A small multi-label image tagger, trained from scratch.
Model: 3.26M parameters, 40-pixel images, arch vit, norm rmsnorm, activation gelu, moe top_k, num experts 32, patch size [4, 4], layers 12, width 128.
Data: trained on photos of plants, animals and fungi (iNaturalist), 21.5 epochs.
Rows from block 4 of a small multi-label image tagger, named by matrix and row number. Rows with one number belong to one neuron. Each number is 50 + 15 x the weight over its row's rms, rounded and kept within 0 to 99. All counts start at 0.
After each neuron's rows are labels from the 100 images, of 14848, where the neuron reaches its highest value: "colour at peak" is the nearest of a few named colours to the mean colour under the peak. Only what is clearly more common there than usual is listed. The data: photos of plants, animals and fungi (iNaturalist). In brackets: how many of the 100.
# fc1: MLP up (model.blocks.4.mlp.fc1.weight, 512x128), inputs 0-127
# fc2: MLP down (model.blocks.4.mlp.fc2.weight, 128x512, transposed), outputs 0-127

fc1.103:50 42 71 44 31 43 37 82 36 56 52 28 49 48 30 78 40 46 75 55 46 47 30 51 45 56 43 38 30 57 38 64 26 47 62 60 58 48 54 52 62 37 72 36 86 56 53 52 61 60 40 39 53 61 52 18 43 46 68 65 51 71 96 71 53 69 57 37 61 56 52 45 45 23 53 26 80 46 55 44 56 70 61 29 61 43 55 32 40 28 49 45 43 89 33 63 35 56 47 68 83 48 57 21 58 60 49 61 48 18 63 54 32 37 70 53 47 66 35 46 76 47 39 41 44 53 67 39
fc2.103:24 39 35 46 28 67 56 60 46 76 77 06 68 53 45 65 53 62 00 43 39 37 49 43 42 37 26 69 66 33 46 23 42 39 43 40 55 63 67 60 63 63 41 56 50 81 54 60 44 48 50 47 15 50 57 44 27 50 76 43 34 63 46 54 60 65 64 34 62 38 71 54 64 63 41 40 41 44 58 41 69 21 80 57 79 34 52 65 32 59 65 64 58 71 60 36 62 29 63 57 67 29 40 47 47 52 36 49 42 56 48 61 52 52 62 55 72 62 66 30 61 44 37 41 39 61 43 42
colour at peak: grey (78)

fc1.453:66 29 55 55 66 41 71 21 26 35 46 44 37 30 44 58 34 57 51 65 53 50 65 50 59 51 53 68 48 60 55 59 39 28 47 39 62 69 68 40 50 63 68 51 31 86 66 35 11 25 48 46 47 32 39 41 58 40 41 41 53 60 62 47 32 24 33 50 46 49 42 58 37 76 66 54 41 30 39 84 41 68 36 55 46 52 61 42 51 07 31 66 56 42 64 57 49 89 61 53 40 40 60 29 50 44 61 65 29 57 56 63 40 42 46 34 24 14 47 52 26 66 60 46 24 62 48 37
fc2.453:68 54 68 58 36 65 34 38 49 36 52 46 52 42 46 32 61 35 75 54 33 80 75 51 63 67 15 67 43 42 42 50 52 47 54 46 30 49 61 05 57 58 40 70 44 35 49 25 58 27 42 14 63 30 51 74 60 44 39 45 73 60 57 41 41 70 58 63 55 42 44 47 44 62 63 53 62 39 52 30 21 53 35 54 66 41 74 41 53 23 52 62 46 54 29 48 26 38 52 48 41 62 81 85 52 69 35 60 43 74 49 47 56 54 40 13 74 45 45 35 62 55 58 60 46 30 73 51
colour at peak: brown (70)

fc1.474:34 49 48 37 78 56 28 32 64 65 47 33 71 43 53 27 16 40 37 25 80 37 58 76 45 31 60 20 53 56 52 45 52 63 70 44 68 20 36 40 34 59 51 69 70 73 32 25 41 29 35 40 42 33 41 61 55 63 49 58 51 65 46 43 66 52 48 58 37 74 42 26 35 40 59 51 58 36 50 43 20 36 54 45 49 78 44 62 71 68 50 59 46 32 55 43 76 70 69 42 45 38 21 74 22 45 49 51 30 49 24 44 42 52 61 52 58 27 22 57 33 47 49 58 53 43 37 54
fc2.474:30 32 40 27 57 57 60 54 67 32 36 43 58 29 61 45 57 38 44 45 28 32 42 35 25 53 59 57 56 37 59 33 35 74 29 72 66 28 69 61 67 51 53 60 64 41 66 36 38 66 43 28 63 27 47 42 46 66 59 80 11 60 44 26 35 39 37 52 45 49 35 45 62 55 40 59 39 88 78 68 58 56 61 37 56 36 46 42 51 53 40 39 27 36 51 70 62 46 52 43 66 42 73 63 50 45 69 43 19 52 26 34 30 11 39 32 49 43 48 23 53 42 33 52 44 57 77 59
colour at peak: brown (71)

fc1.489:25 50 49 28 68 21 62 47 24 53 56 62 57 59 51 57 65 58 69 51 42 47 54 80 66 40 13 61 41 66 36 72 73 54 28 43 54 40 65 37 54 47 18 69 76 47 39 64 43 29 72 48 64 63 36 35 54 62 57 44 52 43 55 45 42 47 20 49 39 51 70 52 68 60 53 65 35 39 56 63 63 46 79 65 43 48 55 51 60 60 60 44 52 58 40 42 18 55 55 48 38 59 52 64 94 47 61 75 47 40 52 26 87 35 43 59 51 32 45 55 65 60 60 83 45 53 15 66
fc2.489:36 53 72 28 63 36 44 27 29 42 68 55 54 66 81 54 54 54 54 40 69 38 39 37 40 34 15 30 43 60 42 25 26 55 54 19 52 56 42 58 50 44 50 41 42 50 60 54 43 47 55 56 41 43 57 79 40 60 60 39 68 52 43 67 28 47 48 64 33 53 33 42 43 38 48 62 48 54 33 65 57 56 72 53 68 84 72 38 20 78 53 75 60 78 71 48 40 62 43 26 66 52 38 25 64 64 40 47 43 28 33 67 48 77 44 57 25 65 42 63 51 26 58 80 33 48 59 24
colour at peak: black (32)

fc1.6:76 53 63 43 39 50 25 58 10 40 59 66 61 40 54 51 61 36 51 54 48 53 32 49 37 44 47 48 45 48 55 63 90 64 36 52 42 39 34 87 54 20 47 51 91 45 73 83 35 42 40 63 33 56 54 20 56 71 34 43 42 51 61 57 83 59 83 58 43 48 58 20 46 39 63 50 31 38 65 55 50 65 44 30 50 53 60 45 39 24 58 36 28 70 38 50 62 46 42 68 60 62 49 77 47 49 53 54 43 28 53 20 47 54 62 31 58 79 54 40 60 57 38 32 40 55 53 36
fc2.6:35 46 69 34 51 75 38 46 61 42 36 32 37 32 59 60 39 45 53 72 53 49 53 33 52 54 82 56 14 47 63 63 58 49 35 62 48 48 26 65 35 48 46 40 33 67 41 62 58 53 29 42 46 29 33 76 62 68 29 61 59 48 69 38 40 59 26 54 52 49 39 49 43 44 09 66 48 63 69 51 34 31 33 46 37 26 49 44 53 15 42 41 65 61 69 57 51 23 32 33 67 68 48 33 32 36 12 45 73 51 25 47 25 44 63 36 54 44 53 70 47 48 45 46 26 80 65 63
colour at peak: brown (55)

fc1.231:82 23 21 68 51 53 53 45 71 68 41 60 67 51 47 55 47 39 50 42 69 34 32 35 92 39 59 65 46 52 44 27 41 49 60 49 57 39 35 64 54 49 42 56 51 53 54 59 36 50 62 29 34 51 36 62 47 34 50 50 36 49 36 59 37 66 89 57 39 41 30 78 60 45 73 69 83 20 53 40 39 26 47 69 64 45 47 38 74 36 46 70 44 74 62 59 50 42 64 58 78 44 58 34 55 58 40 42 80 31 70 68 53 48 52 04 51 45 60 58 65 55 55 68 43 67 36 35
fc2.231:54 60 60 67 39 69 58 48 74 52 55 28 58 58 77 69 58 34 69 44 49 45 67 71 45 68 45 68 40 45 62 45 50 39 71 60 29 28 55 51 52 24 59 52 74 43 54 77 47 23 49 40 26 71 54 36 24 40 57 57 43 05 60 39 58 97 65 50 32 50 52 98 58 53 70 59 61 39 70 50 66 36 52 37 69 45 55 45 42 40 54 60 68 54 57 40 44 49 38 37 38 65 63 46 61 54 49 33 53 22 27 50 60 47 58 58 73 68 30 61 39 36 49 74 42 28 40 52
colour at peak: grey (88)

fc1.363:40 44 53 36 75 27 61 18 30 58 62 38 58 59 53 35 36 30 57 81 48 42 52 64 26 44 52 61 41 28 28 40 38 41 45 38 46 35 64 59 44 63 55 56 31 56 46 52 67 26 80 58 60 62 52 69 52 50 44 41 54 44 38 55 52 46 37 37 00 51 66 73 60 39 40 51 68 46 45 62 60 26 64 26 65 55 58 74 55 36 29 40 34 61 52 39 67 62 42 66 52 66 62 57 39 49 71 69 74 37 27 36 30 72 51 21 62 46 54 49 29 73 50 72 41 34 26 70
fc2.363:29 78 25 63 33 54 39 81 70 75 37 33 60 19 52 36 47 43 44 56 62 79 48 44 73 46 32 59 40 69 51 67 47 49 59 46 55 57 46 23 56 77 34 60 69 41 52 45 54 59 58 32 46 49 52 45 42 35 35 51 28 74 20 55 70 65 38 67 52 57 37 54 27 33 40 74 49 59 61 38 46 69 41 22 39 50 67 49 37 48 56 62 67 62 65 26 44 54 50 58 43 39 57 59 53 28 54 45 24 59 85 47 87 55 41 51 60 20 24 20 59 48 26 56 53 50 44 59
colour at peak: brown (77)

fc1.148:26 50 41 92 61 81 47 50 55 52 40 39 37 58 58 51 41 68 38 35 63 52 26 60 44 57 55 68 67 27 34 59 56 38 48 57 51 37 43 24 46 57 38 30 65 61 60 42 46 29 65 46 73 47 34 87 70 45 64 28 49 38 69 57 41 18 40 65 61 28 31 47 30 16 72 33 50 44 52 42 53 37 30 29 46 57 47 43 62 72 35 29 14 55 14 61 72 56 67 45 22 60 44 50 59 45 38 69 35 44 41 25 49 46 55 37 53 56 43 51 50 62 38 45 31 30 50 48
fc2.148:51 73 19 43 46 60 70 45 55 38 57 74 43 48 45 55 53 55 65 31 57 61 41 30 71 38 49 66 27 61 31 64 68 66 50 38 51 75 79 41 63 76 37 59 66 49 62 48 52 55 58 64 53 77 66 74 45 82 23 45 38 38 20 41 63 58 35 45 33 28 58 48 57 43 56 63 43 65 37 52 31 60 54 73 57 51 47 53 09 34 41 60 62 40 65 36 65 48 66 55 27 48 41 65 51 58 81 52 79 58 26 24 51 62 48 55 74 61 49 05 63 47 52 65 59 58 54 45
colour at peak: grey (84)

fc1.343:67 41 51 57 21 77 29 35 23 52 62 51 58 61 46 70 33 13 50 67 43 35 52 55 42 41 45 57 63 76 56 55 40 60 38 56 78 48 47 67 44 46 62 44 65 55 33 55 40 50 25 60 60 33 39 58 48 29 27 42 31 53 48 55 74 55 55 61 49 50 75 64 30 26 42 65 40 33 73 40 55 46 35 42 55 49 41 29 46 42 52 28 56 64 59 67 72 35 35 71 68 82 15 68 58 30 36 37 63 62 61 35 62 39 56 22 43 35 65 42 57 48 91 50 53 24 70 48
fc2.343:74 36 64 71 60 55 27 56 65 30 41 48 38 28 41 77 62 45 31 72 67 41 41 73 49 70 63 61 50 84 35 62 64 59 50 54 42 80 42 54 58 53 78 55 50 49 48 15 42 58 38 30 36 18 28 56 57 62 49 69 48 70 53 58 51 34 45 46 53 31 22 52 49 23 28 55 47 40 57 29 43 34 56 48 41 51 99 62 61 56 53 49 47 51 30 77 62 43 52 37 70 62 73 28 64 55 45 49 58 46 27 47 45 61 64 46 42 29 48 24 72 44 46 35 52 50 58 53
colour at peak: brown (79)

fc1.352:41 55 35 44 28 39 36 33 62 35 59 70 44 38 68 68 67 52 51 46 55 51 50 36 71 69 64 70 36 58 60 44 69 78 68 75 66 40 45 61 52 14 51 18 71 32 48 35 67 59 74 43 46 67 31 28 61 35 59 57 60 63 54 32 00 43 47 35 41 43 53 48 61 66 68 47 38 14 35 76 65 47 79 34 60 32 68 39 56 57 54 52 54 41 42 58 34 44 46 43 39 40 51 58 33 40 39 67 49 54 37 59 51 59 35 64 52 17 63 52 71 55 43 73 59 19 52 46
fc2.352:66 48 24 42 56 59 61 33 47 44 66 53 64 27 23 59 32 24 45 43 67 42 23 48 16 31 16 52 56 49 38 40 28 85 37 25 70 51 49 36 52 28 42 51 50 66 45 38 73 53 61 62 39 50 67 44 71 68 49 57 42 55 14 54 39 37 63 25 46 63 39 32 36 64 15 63 57 64 54 49 40 31 48 74 28 66 47 40 50 45 36 60 71 77 27 64 53 76 42 81 33 54 55 61 55 57 54 55 39 49 72 38 72 46 57 58 49 54 76 69 54 49 59 51 37 39 48 46
colour at peak: grey (83)

fc1.485:53 39 76 14 60 41 27 37 56 56 35 58 47 29 61 67 74 49 81 64 58 66 61 23 47 58 51 51 46 34 40 30 41 43 41 54 36 26 53 47 72 72 41 37 57 63 53 26 63 29 50 58 67 76 66 57 44 65 49 36 52 30 58 67 43 56 52 41 49 76 28 24 27 64 04 41 49 39 45 71 43 24 43 54 55 52 82 60 35 47 54 35 42 60 61 61 68 43 54 76 63 47 51 52 39 55 53 35 40 45 14 47 59 52 84 48 42 57 80 45 48 43 55 66 57 31 38 36
fc2.485:55 49 46 34 38 51 53 38 42 59 78 39 65 45 67 51 34 72 84 51 31 32 43 28 73 36 31 46 57 57 37 66 75 66 37 63 64 58 26 55 66 41 45 49 71 63 45 51 70 45 47 47 50 28 51 31 58 42 77 60 26 37 55 50 61 44 56 65 35 26 41 72 52 25 49 55 33 59 33 73 60 71 22 73 56 71 43 62 68 43 52 19 49 52 41 20 35 34 43 46 35 36 62 49 43 14 43 14 40 47 68 60 40 42 27 74 46 56 72 23 59 38 45 43 52 44 53 38
colour at peak: brown (72)

fc1.347:34 42 46 67 45 52 53 56 36 48 52 86 19 85 52 35 50 47 17 42 23 59 48 31 44 57 45 39 37 55 67 46 51 16 32 37 72 47 44 55 57 42 59 41 71 84 55 55 38 52 60 45 78 67 37 56 51 26 87 38 80 46 58 67 65 36 22 45 47 60 49 72 59 48 44 29 49 54 55 64 58 57 63 31 31 48 62 52 60 51 43 55 31 55 40 90 44 51 63 56 31 38 46 29 48 28 63 82 33 48 66 47 78 48 43 35 40 46 26 48 50 43 48 77 54 50 43 44
fc2.347:47 53 40 28 50 48 47 74 86 61 44 47 45 70 60 18 28 32 53 44 33 48 78 60 46 61 64 64 49 69 61 62 38 41 45 56 22 40 55 59 78 48 45 54 49 70 61 81 58 77 61 57 73 35 52 19 20 40 52 61 25 53 47 40 38 40 66 66 73 44 50 49 79 70 78 60 66 66 48 22 49 58 43 35 49 60 49 39 54 55 48 61 64 49 52 34 37 49 42 49 50 33 52 59 57 34 67 52 45 61 22 60 37 41 55 54 60 59 74 19 42 68 67 72 87 68 35 45
colour at peak: grey (74)