python train.py --model="multi-label image tagger" --dataset="photos of plants, animals and fungi (iNaturalist)" --train_examples=155796 --image_size=40 --crop_scale_min=1 --horizontal_flip=true --translate=0.06 --arch="vit" --norm="rmsnorm" --norm_position="pre" --activation="gelu" --mlp_ratio=4 --head_dim=32 --fused_qkv=false --bias="all" --qk_norm=false --parallel_block=false --inner_norm=false --moe="top_k" --num_experts=32 --moe_every=2 --expert_mlp_ratio=0.25 --experts_per_token=1 --shared_expert=true --patch_size=[4, 4] --conv_stem=false --layers=12 --width=128 --positions="learned" --pooling="mean" --num_labels=75 --residual_init="none" --optimizer="normuon" --muon_scale="spectral" --lr=0.011 --momentum=0.95 --nesterov=true --orthogonalizer="polar_express" --adamw_lr_other_params=0.0018 --grad_clip=0.5 --steps=13100 --batch_size=256 --epochs=21.5 --lr_schedule="step" --warmup_steps=650 --weight_decay=0.01 --adamw_weight_decay_other_params=0
Rows from block 6 of a small multi-label image tagger, named by matrix and row number. Rows with one number belong to one neuron. Each number is 50 + 10 x the weight over its row's rms, rounded and kept within 0 to 99. All counts start at 0.
After each neuron's rows are labels from the 100 images, of 14848, where the neuron reaches its highest value: "strongest on" is what is common among them. Only what is clearly more common there than usual is listed. The data: photos of plants, animals and fungi (iNaturalist). In brackets: how many of the 100.
# fc1: MLP up (model.blocks.6.mlp.fc1.weight, 512x128), inputs 0-63
# fc2: MLP down (model.blocks.6.mlp.fc2.weight, 128x512, transposed), outputs 0-63

fc1.161:54 37 70 51 63 57 39 52 53 67 49 39 43 46 50 59 47 45 52 58 42 46 29 46 50 51 49 49 40 46 42 37 47 47 47 60 27 34 50 35 61 34 56 50 55 69 56 53 43 62 48 36 59 45 43 48 52 50 46 63 42 66 54 53
fc2.161:40 70 46 41 45 50 41 65 53 34 68 52 47 46 40 52 68 61 55 60 64 31 62 64 53 66 46 46 60 67 53 52 42 45 37 32 46 57 64 64 36 61 44 68 47 48 46 54 38 39 51 71 48 66 47 53 50 66 35 47 61 39 56 74
strongest on: class Aves (84); order Accipitriformes (27)

fc1.46:58 55 52 51 49 66 46 26 49 46 55 62 60 42 63 55 61 47 60 50 39 64 56 38 68 45 27 46 45 59 72 59 71 61 42 65 61 46 68 55 35 47 49 53 54 53 64 48 44 49 51 50 40 57 41 41 52 65 41 54 76 40 47 43
fc2.46:44 47 66 50 31 44 40 54 48 42 50 41 45 60 33 55 52 39 69 38 44 53 51 51 52 38 56 60 54 63 61 71 40 49 44 63 58 52 27 57 56 57 51 59 57 47 48 73 47 43 51 32 45 55 44 53 57 53 49 63 59 42 48 35
strongest on: kingdom Plantae (41); phylum Tracheophyta (41); class Magnoliopsida (35)

fc1.157:29 26 42 50 54 41 46 56 50 46 39 41 43 42 39 60 47 47 71 41 46 55 37 45 38 32 51 35 64 47 46 64 57 63 40 53 62 69 60 39 47 58 57 50 43 49 48 51 58 60 53 53 34 60 49 52 50 48 40 69 68 40 42 69
fc2.157:69 50 49 54 51 28 66 57 48 56 51 57 64 25 37 45 51 37 67 54 62 58 34 44 57 65 41 64 45 36 70 38 28 53 54 45 61 54 42 69 48 50 37 73 52 49 37 64 61 41 37 44 34 48 71 52 49 50 67 75 43 52 55 62
strongest on: phylum Tracheophyta (41); kingdom Plantae (41)

fc1.286:52 45 66 61 41 52 55 36 63 34 54 25 45 79 47 59 46 41 58 42 61 55 52 43 41 45 47 71 40 59 50 48 51 58 42 48 58 49 50 44 60 57 30 29 68 52 46 51 66 41 48 62 40 43 47 55 58 54 55 63 48 53 30 37
fc2.286:53 47 54 39 45 67 55 52 56 38 45 40 43 43 36 53 58 50 52 42 41 46 61 37 51 37 57 50 51 36 52 50 50 64 67 55 45 40 63 60 48 66 54 47 51 55 59 62 54 62 70 49 52 53 53 38 49 45 44 40 59 51 61 48
strongest on: phylum Arthropoda (72); class Insecta (70); order Odonata (27)

fc1.340:61 30 53 56 43 44 54 54 58 41 43 45 57 46 56 68 23 64 55 72 47 61 41 64 68 51 39 46 43 38 48 67 50 44 45 44 57 50 50 52 54 56 61 39 50 44 46 55 49 50 35 35 35 47 56 51 53 53 40 41 44 60 56 57
fc2.340:47 59 36 43 50 34 20 57 50 48 33 51 59 61 43 56 56 43 61 60 56 56 55 53 44 66 35 54 46 36 39 62 66 38 39 50 67 56 52 35 49 50 42 67 39 35 45 41 53 46 35 45 45 48 47 51 56 59 76 46 30 64 54 52
strongest on: phylum Chordata (92); class Mammalia (28)

fc1.142:45 38 39 64 53 47 46 48 53 48 63 57 59 60 50 51 35 47 43 60 43 67 45 48 49 50 27 69 67 51 45 42 45 57 57 35 44 52 54 51 49 54 50 54 59 56 50 45 72 39 45 64 35 39 50 50 53 67 54 53 47 64 50 52
fc2.142:48 47 61 57 61 33 57 51 57 40 49 45 49 56 39 51 31 48 52 72 45 60 31 56 49 50 55 33 58 50 42 63 43 39 62 45 55 65 42 54 54 40 49 67 47 34 40 43 59 54 36 39 55 52 57 41 48 49 45 46 47 50 43 53
strongest on: phylum Arthropoda (71); class Insecta (68)

fc1.368:49 45 66 55 50 44 52 37 48 44 51 51 51 55 64 54 38 66 63 55 64 52 48 63 56 39 61 28 50 48 59 70 54 50 56 45 66 57 48 53 50 59 50 63 47 38 54 57 61 62 31 39 48 33 61 37 39 60 38 60 34 42 40 61
fc2.368:49 39 54 50 51 47 49 61 48 41 60 66 67 47 50 47 44 40 68 66 52 68 35 49 54 57 32 48 41 43 58 52 61 35 39 33 36 48 52 55 39 41 63 53 45 39 60 35 42 48 45 52 59 44 43 52 55 60 36 54 49 36 47 53
strongest on: phylum Chordata (94)

fc1.245:62 48 45 44 54 57 64 35 49 53 47 45 51 44 66 60 74 30 71 56 42 55 45 64 41 52 48 57 51 57 44 46 41 43 56 43 46 45 36 49 44 65 51 60 24 40 59 34 51 46 59 62 40 35 46 56 57 33 25 47 34 53 34 60
fc2.245:46 59 60 39 62 43 72 35 53 56 51 31 38 40 40 43 56 61 65 63 34 41 62 55 39 56 59 59 71 44 41 60 52 44 56 49 49 52 43 41 59 60 49 64 42 48 59 59 48 39 48 31 35 50 46 55 61 56 47 48 51 53 53 52
strongest on: class Aves (83)

fc1.2:38 55 42 48 48 48 52 39 50 57 46 38 53 78 48 57 56 46 51 58 53 67 40 47 50 30 38 55 58 36 62 55 45 56 32 38 40 55 50 48 69 63 47 61 51 53 59 46 63 63 54 50 44 60 49 50 48 41 40 41 50 52 43 62
fc2.2:53 59 50 47 37 41 52 48 63 46 46 60 57 41 39 40 50 56 54 39 51 40 46 51 57 74 43 38 59 42 57 59 39 62 37 53 33 60 40 49 65 49 47 58 47 37 41 61 34 61 47 58 52 35 52 61 54 58 68 45 64 74 41 31
strongest on: phylum Tracheophyta (30); kingdom Plantae (30)

fc1.32:48 37 49 47 43 35 33 51 57 52 61 55 49 41 45 32 48 44 40 45 37 41 57 33 59 71 46 58 54 50 42 40 47 42 48 41 38 42 69 52 35 31 65 47 69 46 53 61 58 41 31 44 44 52 58 52 54 51 53 43 64 52 68 44
fc2.32:68 56 54 49 43 61 51 40 38 57 45 51 62 58 50 38 69 39 55 58 37 50 49 42 54 60 54 57 56 39 52 52 40 41 40 49 54 46 67 54 62 38 57 19 36 50 57 64 59 66 52 48 28 34 50 58 45 54 64 34 66 43 31 43
strongest on: order Piciformes (37); family: Picidae (37); text has "woodpecker" (31)

fc1.241:41 34 48 51 40 45 39 38 49 37 47 53 45 51 51 51 56 54 45 49 58 55 39 40 62 40 41 46 47 54 58 54 49 58 47 55 53 60 44 46 59 35 50 59 58 66 50 63 51 62 56 44 29 45 46 57 64 72 29 79 46 60 39 61
fc2.241:49 38 62 66 33 60 59 51 60 47 43 60 57 54 34 46 48 36 49 71 48 44 60 62 53 57 35 46 51 64 67 44 56 37 33 50 60 43 50 61 47 58 74 58 55 35 46 69 56 49 39 43 63 60 63 56 56 61 55 59 43 53 52 41
strongest on: phylum Tracheophyta (25); kingdom Plantae (25)

fc1.476:38 54 56 39 41 60 38 41 47 58 68 45 43 49 44 58 36 48 61 48 58 52 65 66 54 41 38 56 44 35 60 48 51 34 57 53 60 49 30 40 61 42 51 48 71 59 42 52 37 56 47 56 41 46 65 37 39 63 48 47 67 40 38 35
fc2.476:59 72 32 44 64 53 50 35 63 35 47 55 55 67 51 57 54 37 41 58 32 43 57 48 42 56 44 56 34 55 44 56 45 52 67 75 49 52 34 37 40 45 49 44 54 63 56 42 48 49 58 58 48 37 66 55 54 40 46 49 44 37 71 43
strongest on: phylum Tracheophyta (29); kingdom Plantae (29)

fc1.428:68 36 47 38 57 52 53 54 52 44 53 42 39 54 21 45 60 47 43 35 49 32 59 48 54 57 54 59 49 61 52 38 53 68 37 52 54 47 74 57 46 55 55 55 50 67 68 55 45 48 35 67 38 44 40 37 61 51 46 47 37 42 25 58
fc2.428:45 52 38 35 36 55 46 50 39 54 47 66 69 47 21 47 40 56 63 53 55 49 56 58 55 44 54 45 57 62 50 46 48 46 50 58 56 63 39 37 50 42 64 34 65 54 54 71 55 43 60 63 53 52 44 51 59 55 46 54 48 29 28 54
strongest on: class Aves (88); order Charadriiformes (30)

fc1.145:63 42 37 51 48 51 57 34 52 30 42 47 45 57 43 51 50 45 35 47 54 56 47 32 36 59 53 51 63 59 62 43 34 42 52 45 42 39 54 50 75 66 53 48 47 72 62 39 55 36 42 32 47 45 51 57 46 50 54 42 67 70 42 67
fc2.145:49 39 42 51 47 44 56 37 37 44 60 21 61 42 39 50 51 63 70 60 57 45 46 50 48 47 50 50 54 54 56 51 74 58 57 44 58 43 49 69 59 60 52 50 33 65 51 39 48 44 53 46 62 56 45 37 45 50 70 51 53 45 61 47
strongest on: class Aves (90)

fc1.509:61 47 60 50 54 54 48 59 44 36 46 42 46 62 55 36 47 44 53 52 58 64 44 39 49 49 39 56 42 57 46 24 44 49 49 42 54 52 51 46 56 56 60 37 31 54 42 62 53 49 40 38 32 38 53 37 38 62 33 35 48 58 53 44
fc2.509:51 70 39 65 59 76 47 55 52 51 46 25 51 35 34 61 53 61 33 62 57 44 46 50 57 52 23 44 63 32 47 31 59 48 62 48 44 55 56 57 64 65 39 52 62 42 43 56 50 42 44 50 51 34 50 40 58 48 42 39 60 56 61 40
strongest on: class Aves (90); order Charadriiformes (43)

fc1.58:68 53 41 74 39 44 55 61 47 68 56 35 51 46 55 59 40 35 37 46 47 65 56 43 60 62 42 64 59 21 65 49 31 51 52 28 63 35 41 58 55 43 53 46 50 71 55 62 54 47 47 58 40 46 39 36 52 41 46 44 45 55 51 55
fc2.58:48 53 35 70 65 49 65 51 42 40 49 51 63 44 53 63 61 63 40 64 52 47 31 51 50 36 45 55 54 50 49 48 49 69 64 51 32 42 58 60 41 53 57 40 43 37 42 48 51 44 50 39 51 48 36 55 67 36 38 71 44 66 42 27
strongest on: class Aves (97); order Passeriformes (74)

fc1.416:37 54 36 49 31 59 43 42 67 47 38 64 51 54 38 55 58 59 54 53 67 69 59 51 52 50 58 41 56 39 43 52 46 49 40 53 40 44 42 40 47 35 56 27 67 49 58 71 55 47 54 47 61 37 54 42 53 67 61 46 55 56 48 62
fc2.416:33 67 49 50 48 52 43 42 42 65 42 54 43 58 35 38 43 54 59 31 42 48 53 62 61 55 40 45 46 50 59 34 53 55 56 57 55 51 35 52 45 30 52 53 73 58 49 40 57 53 50 50 47 38 47 50 41 51 56 48 52 74 51 70
strongest on: kingdom Plantae (48); phylum Tracheophyta (48); class Magnoliopsida (33)

fc1.105:41 63 59 44 47 47 53 51 57 55 52 42 62 55 64 52 39 58 51 42 27 45 68 56 61 49 39 58 44 61 41 51 55 40 48 55 48 61 49 49 34 62 36 48 58 59 39 51 47 33 72 42 45 37 40 53 61 49 66 39 43 43 62 66
fc2.105:47 50 53 54 45 63 51 33 41 35 37 68 54 59 50 26 65 47 41 64 35 41 61 34 38 44 31 52 53 59 41 47 53 44 54 62 43 41 58 64 38 50 67 43 38 55 44 46 54 70 46 49 48 46 48 46 37 58 63 21 43 54 54 50
strongest on: phylum Arthropoda (62); class Insecta (61)

fc1.410:41 63 56 52 63 58 60 45 47 44 49 43 69 35 41 39 55 53 55 48 51 56 61 59 56 57 54 39 20 56 51 48 68 53 78 53 43 51 48 43 37 54 60 44 52 60 58 45 40 56 48 47 53 57 56 58 65 53 64 36 39 70 44 64
fc2.410:52 64 54 50 49 52 58 26 52 41 61 63 54 59 26 58 73 50 49 38 55 38 31 58 33 54 43 24 36 58 60 47 42 51 55 59 54 48 52 61 47 52 67 50 55 37 61 49 52 43 57 33 61 34 53 71 49 43 52 63 36 63 50 48
strongest on: phylum Arthropoda (70); class Insecta (61)

fc1.463:54 47 80 42 51 54 50 52 58 42 51 51 66 60 50 43 64 42 53 29 46 62 36 55 37 52 50 53 59 46 61 30 63 59 54 48 54 41 42 53 50 44 46 36 32 49 39 56 42 29 65 35 36 48 39 42 46 48 63 67 45 59 39 63
fc2.463:44 55 46 48 41 68 42 39 51 53 71 51 42 46 56 48 48 61 37 32 57 41 54 54 41 25 40 52 44 39 46 60 46 45 64 53 40 43 53 40 40 28 49 49 49 46 58 51 38 40 39 40 35 52 33 55 45 65 51 54 56 67 51 38
strongest on: phylum Arthropoda (67); class Insecta (63); order Lepidoptera (44)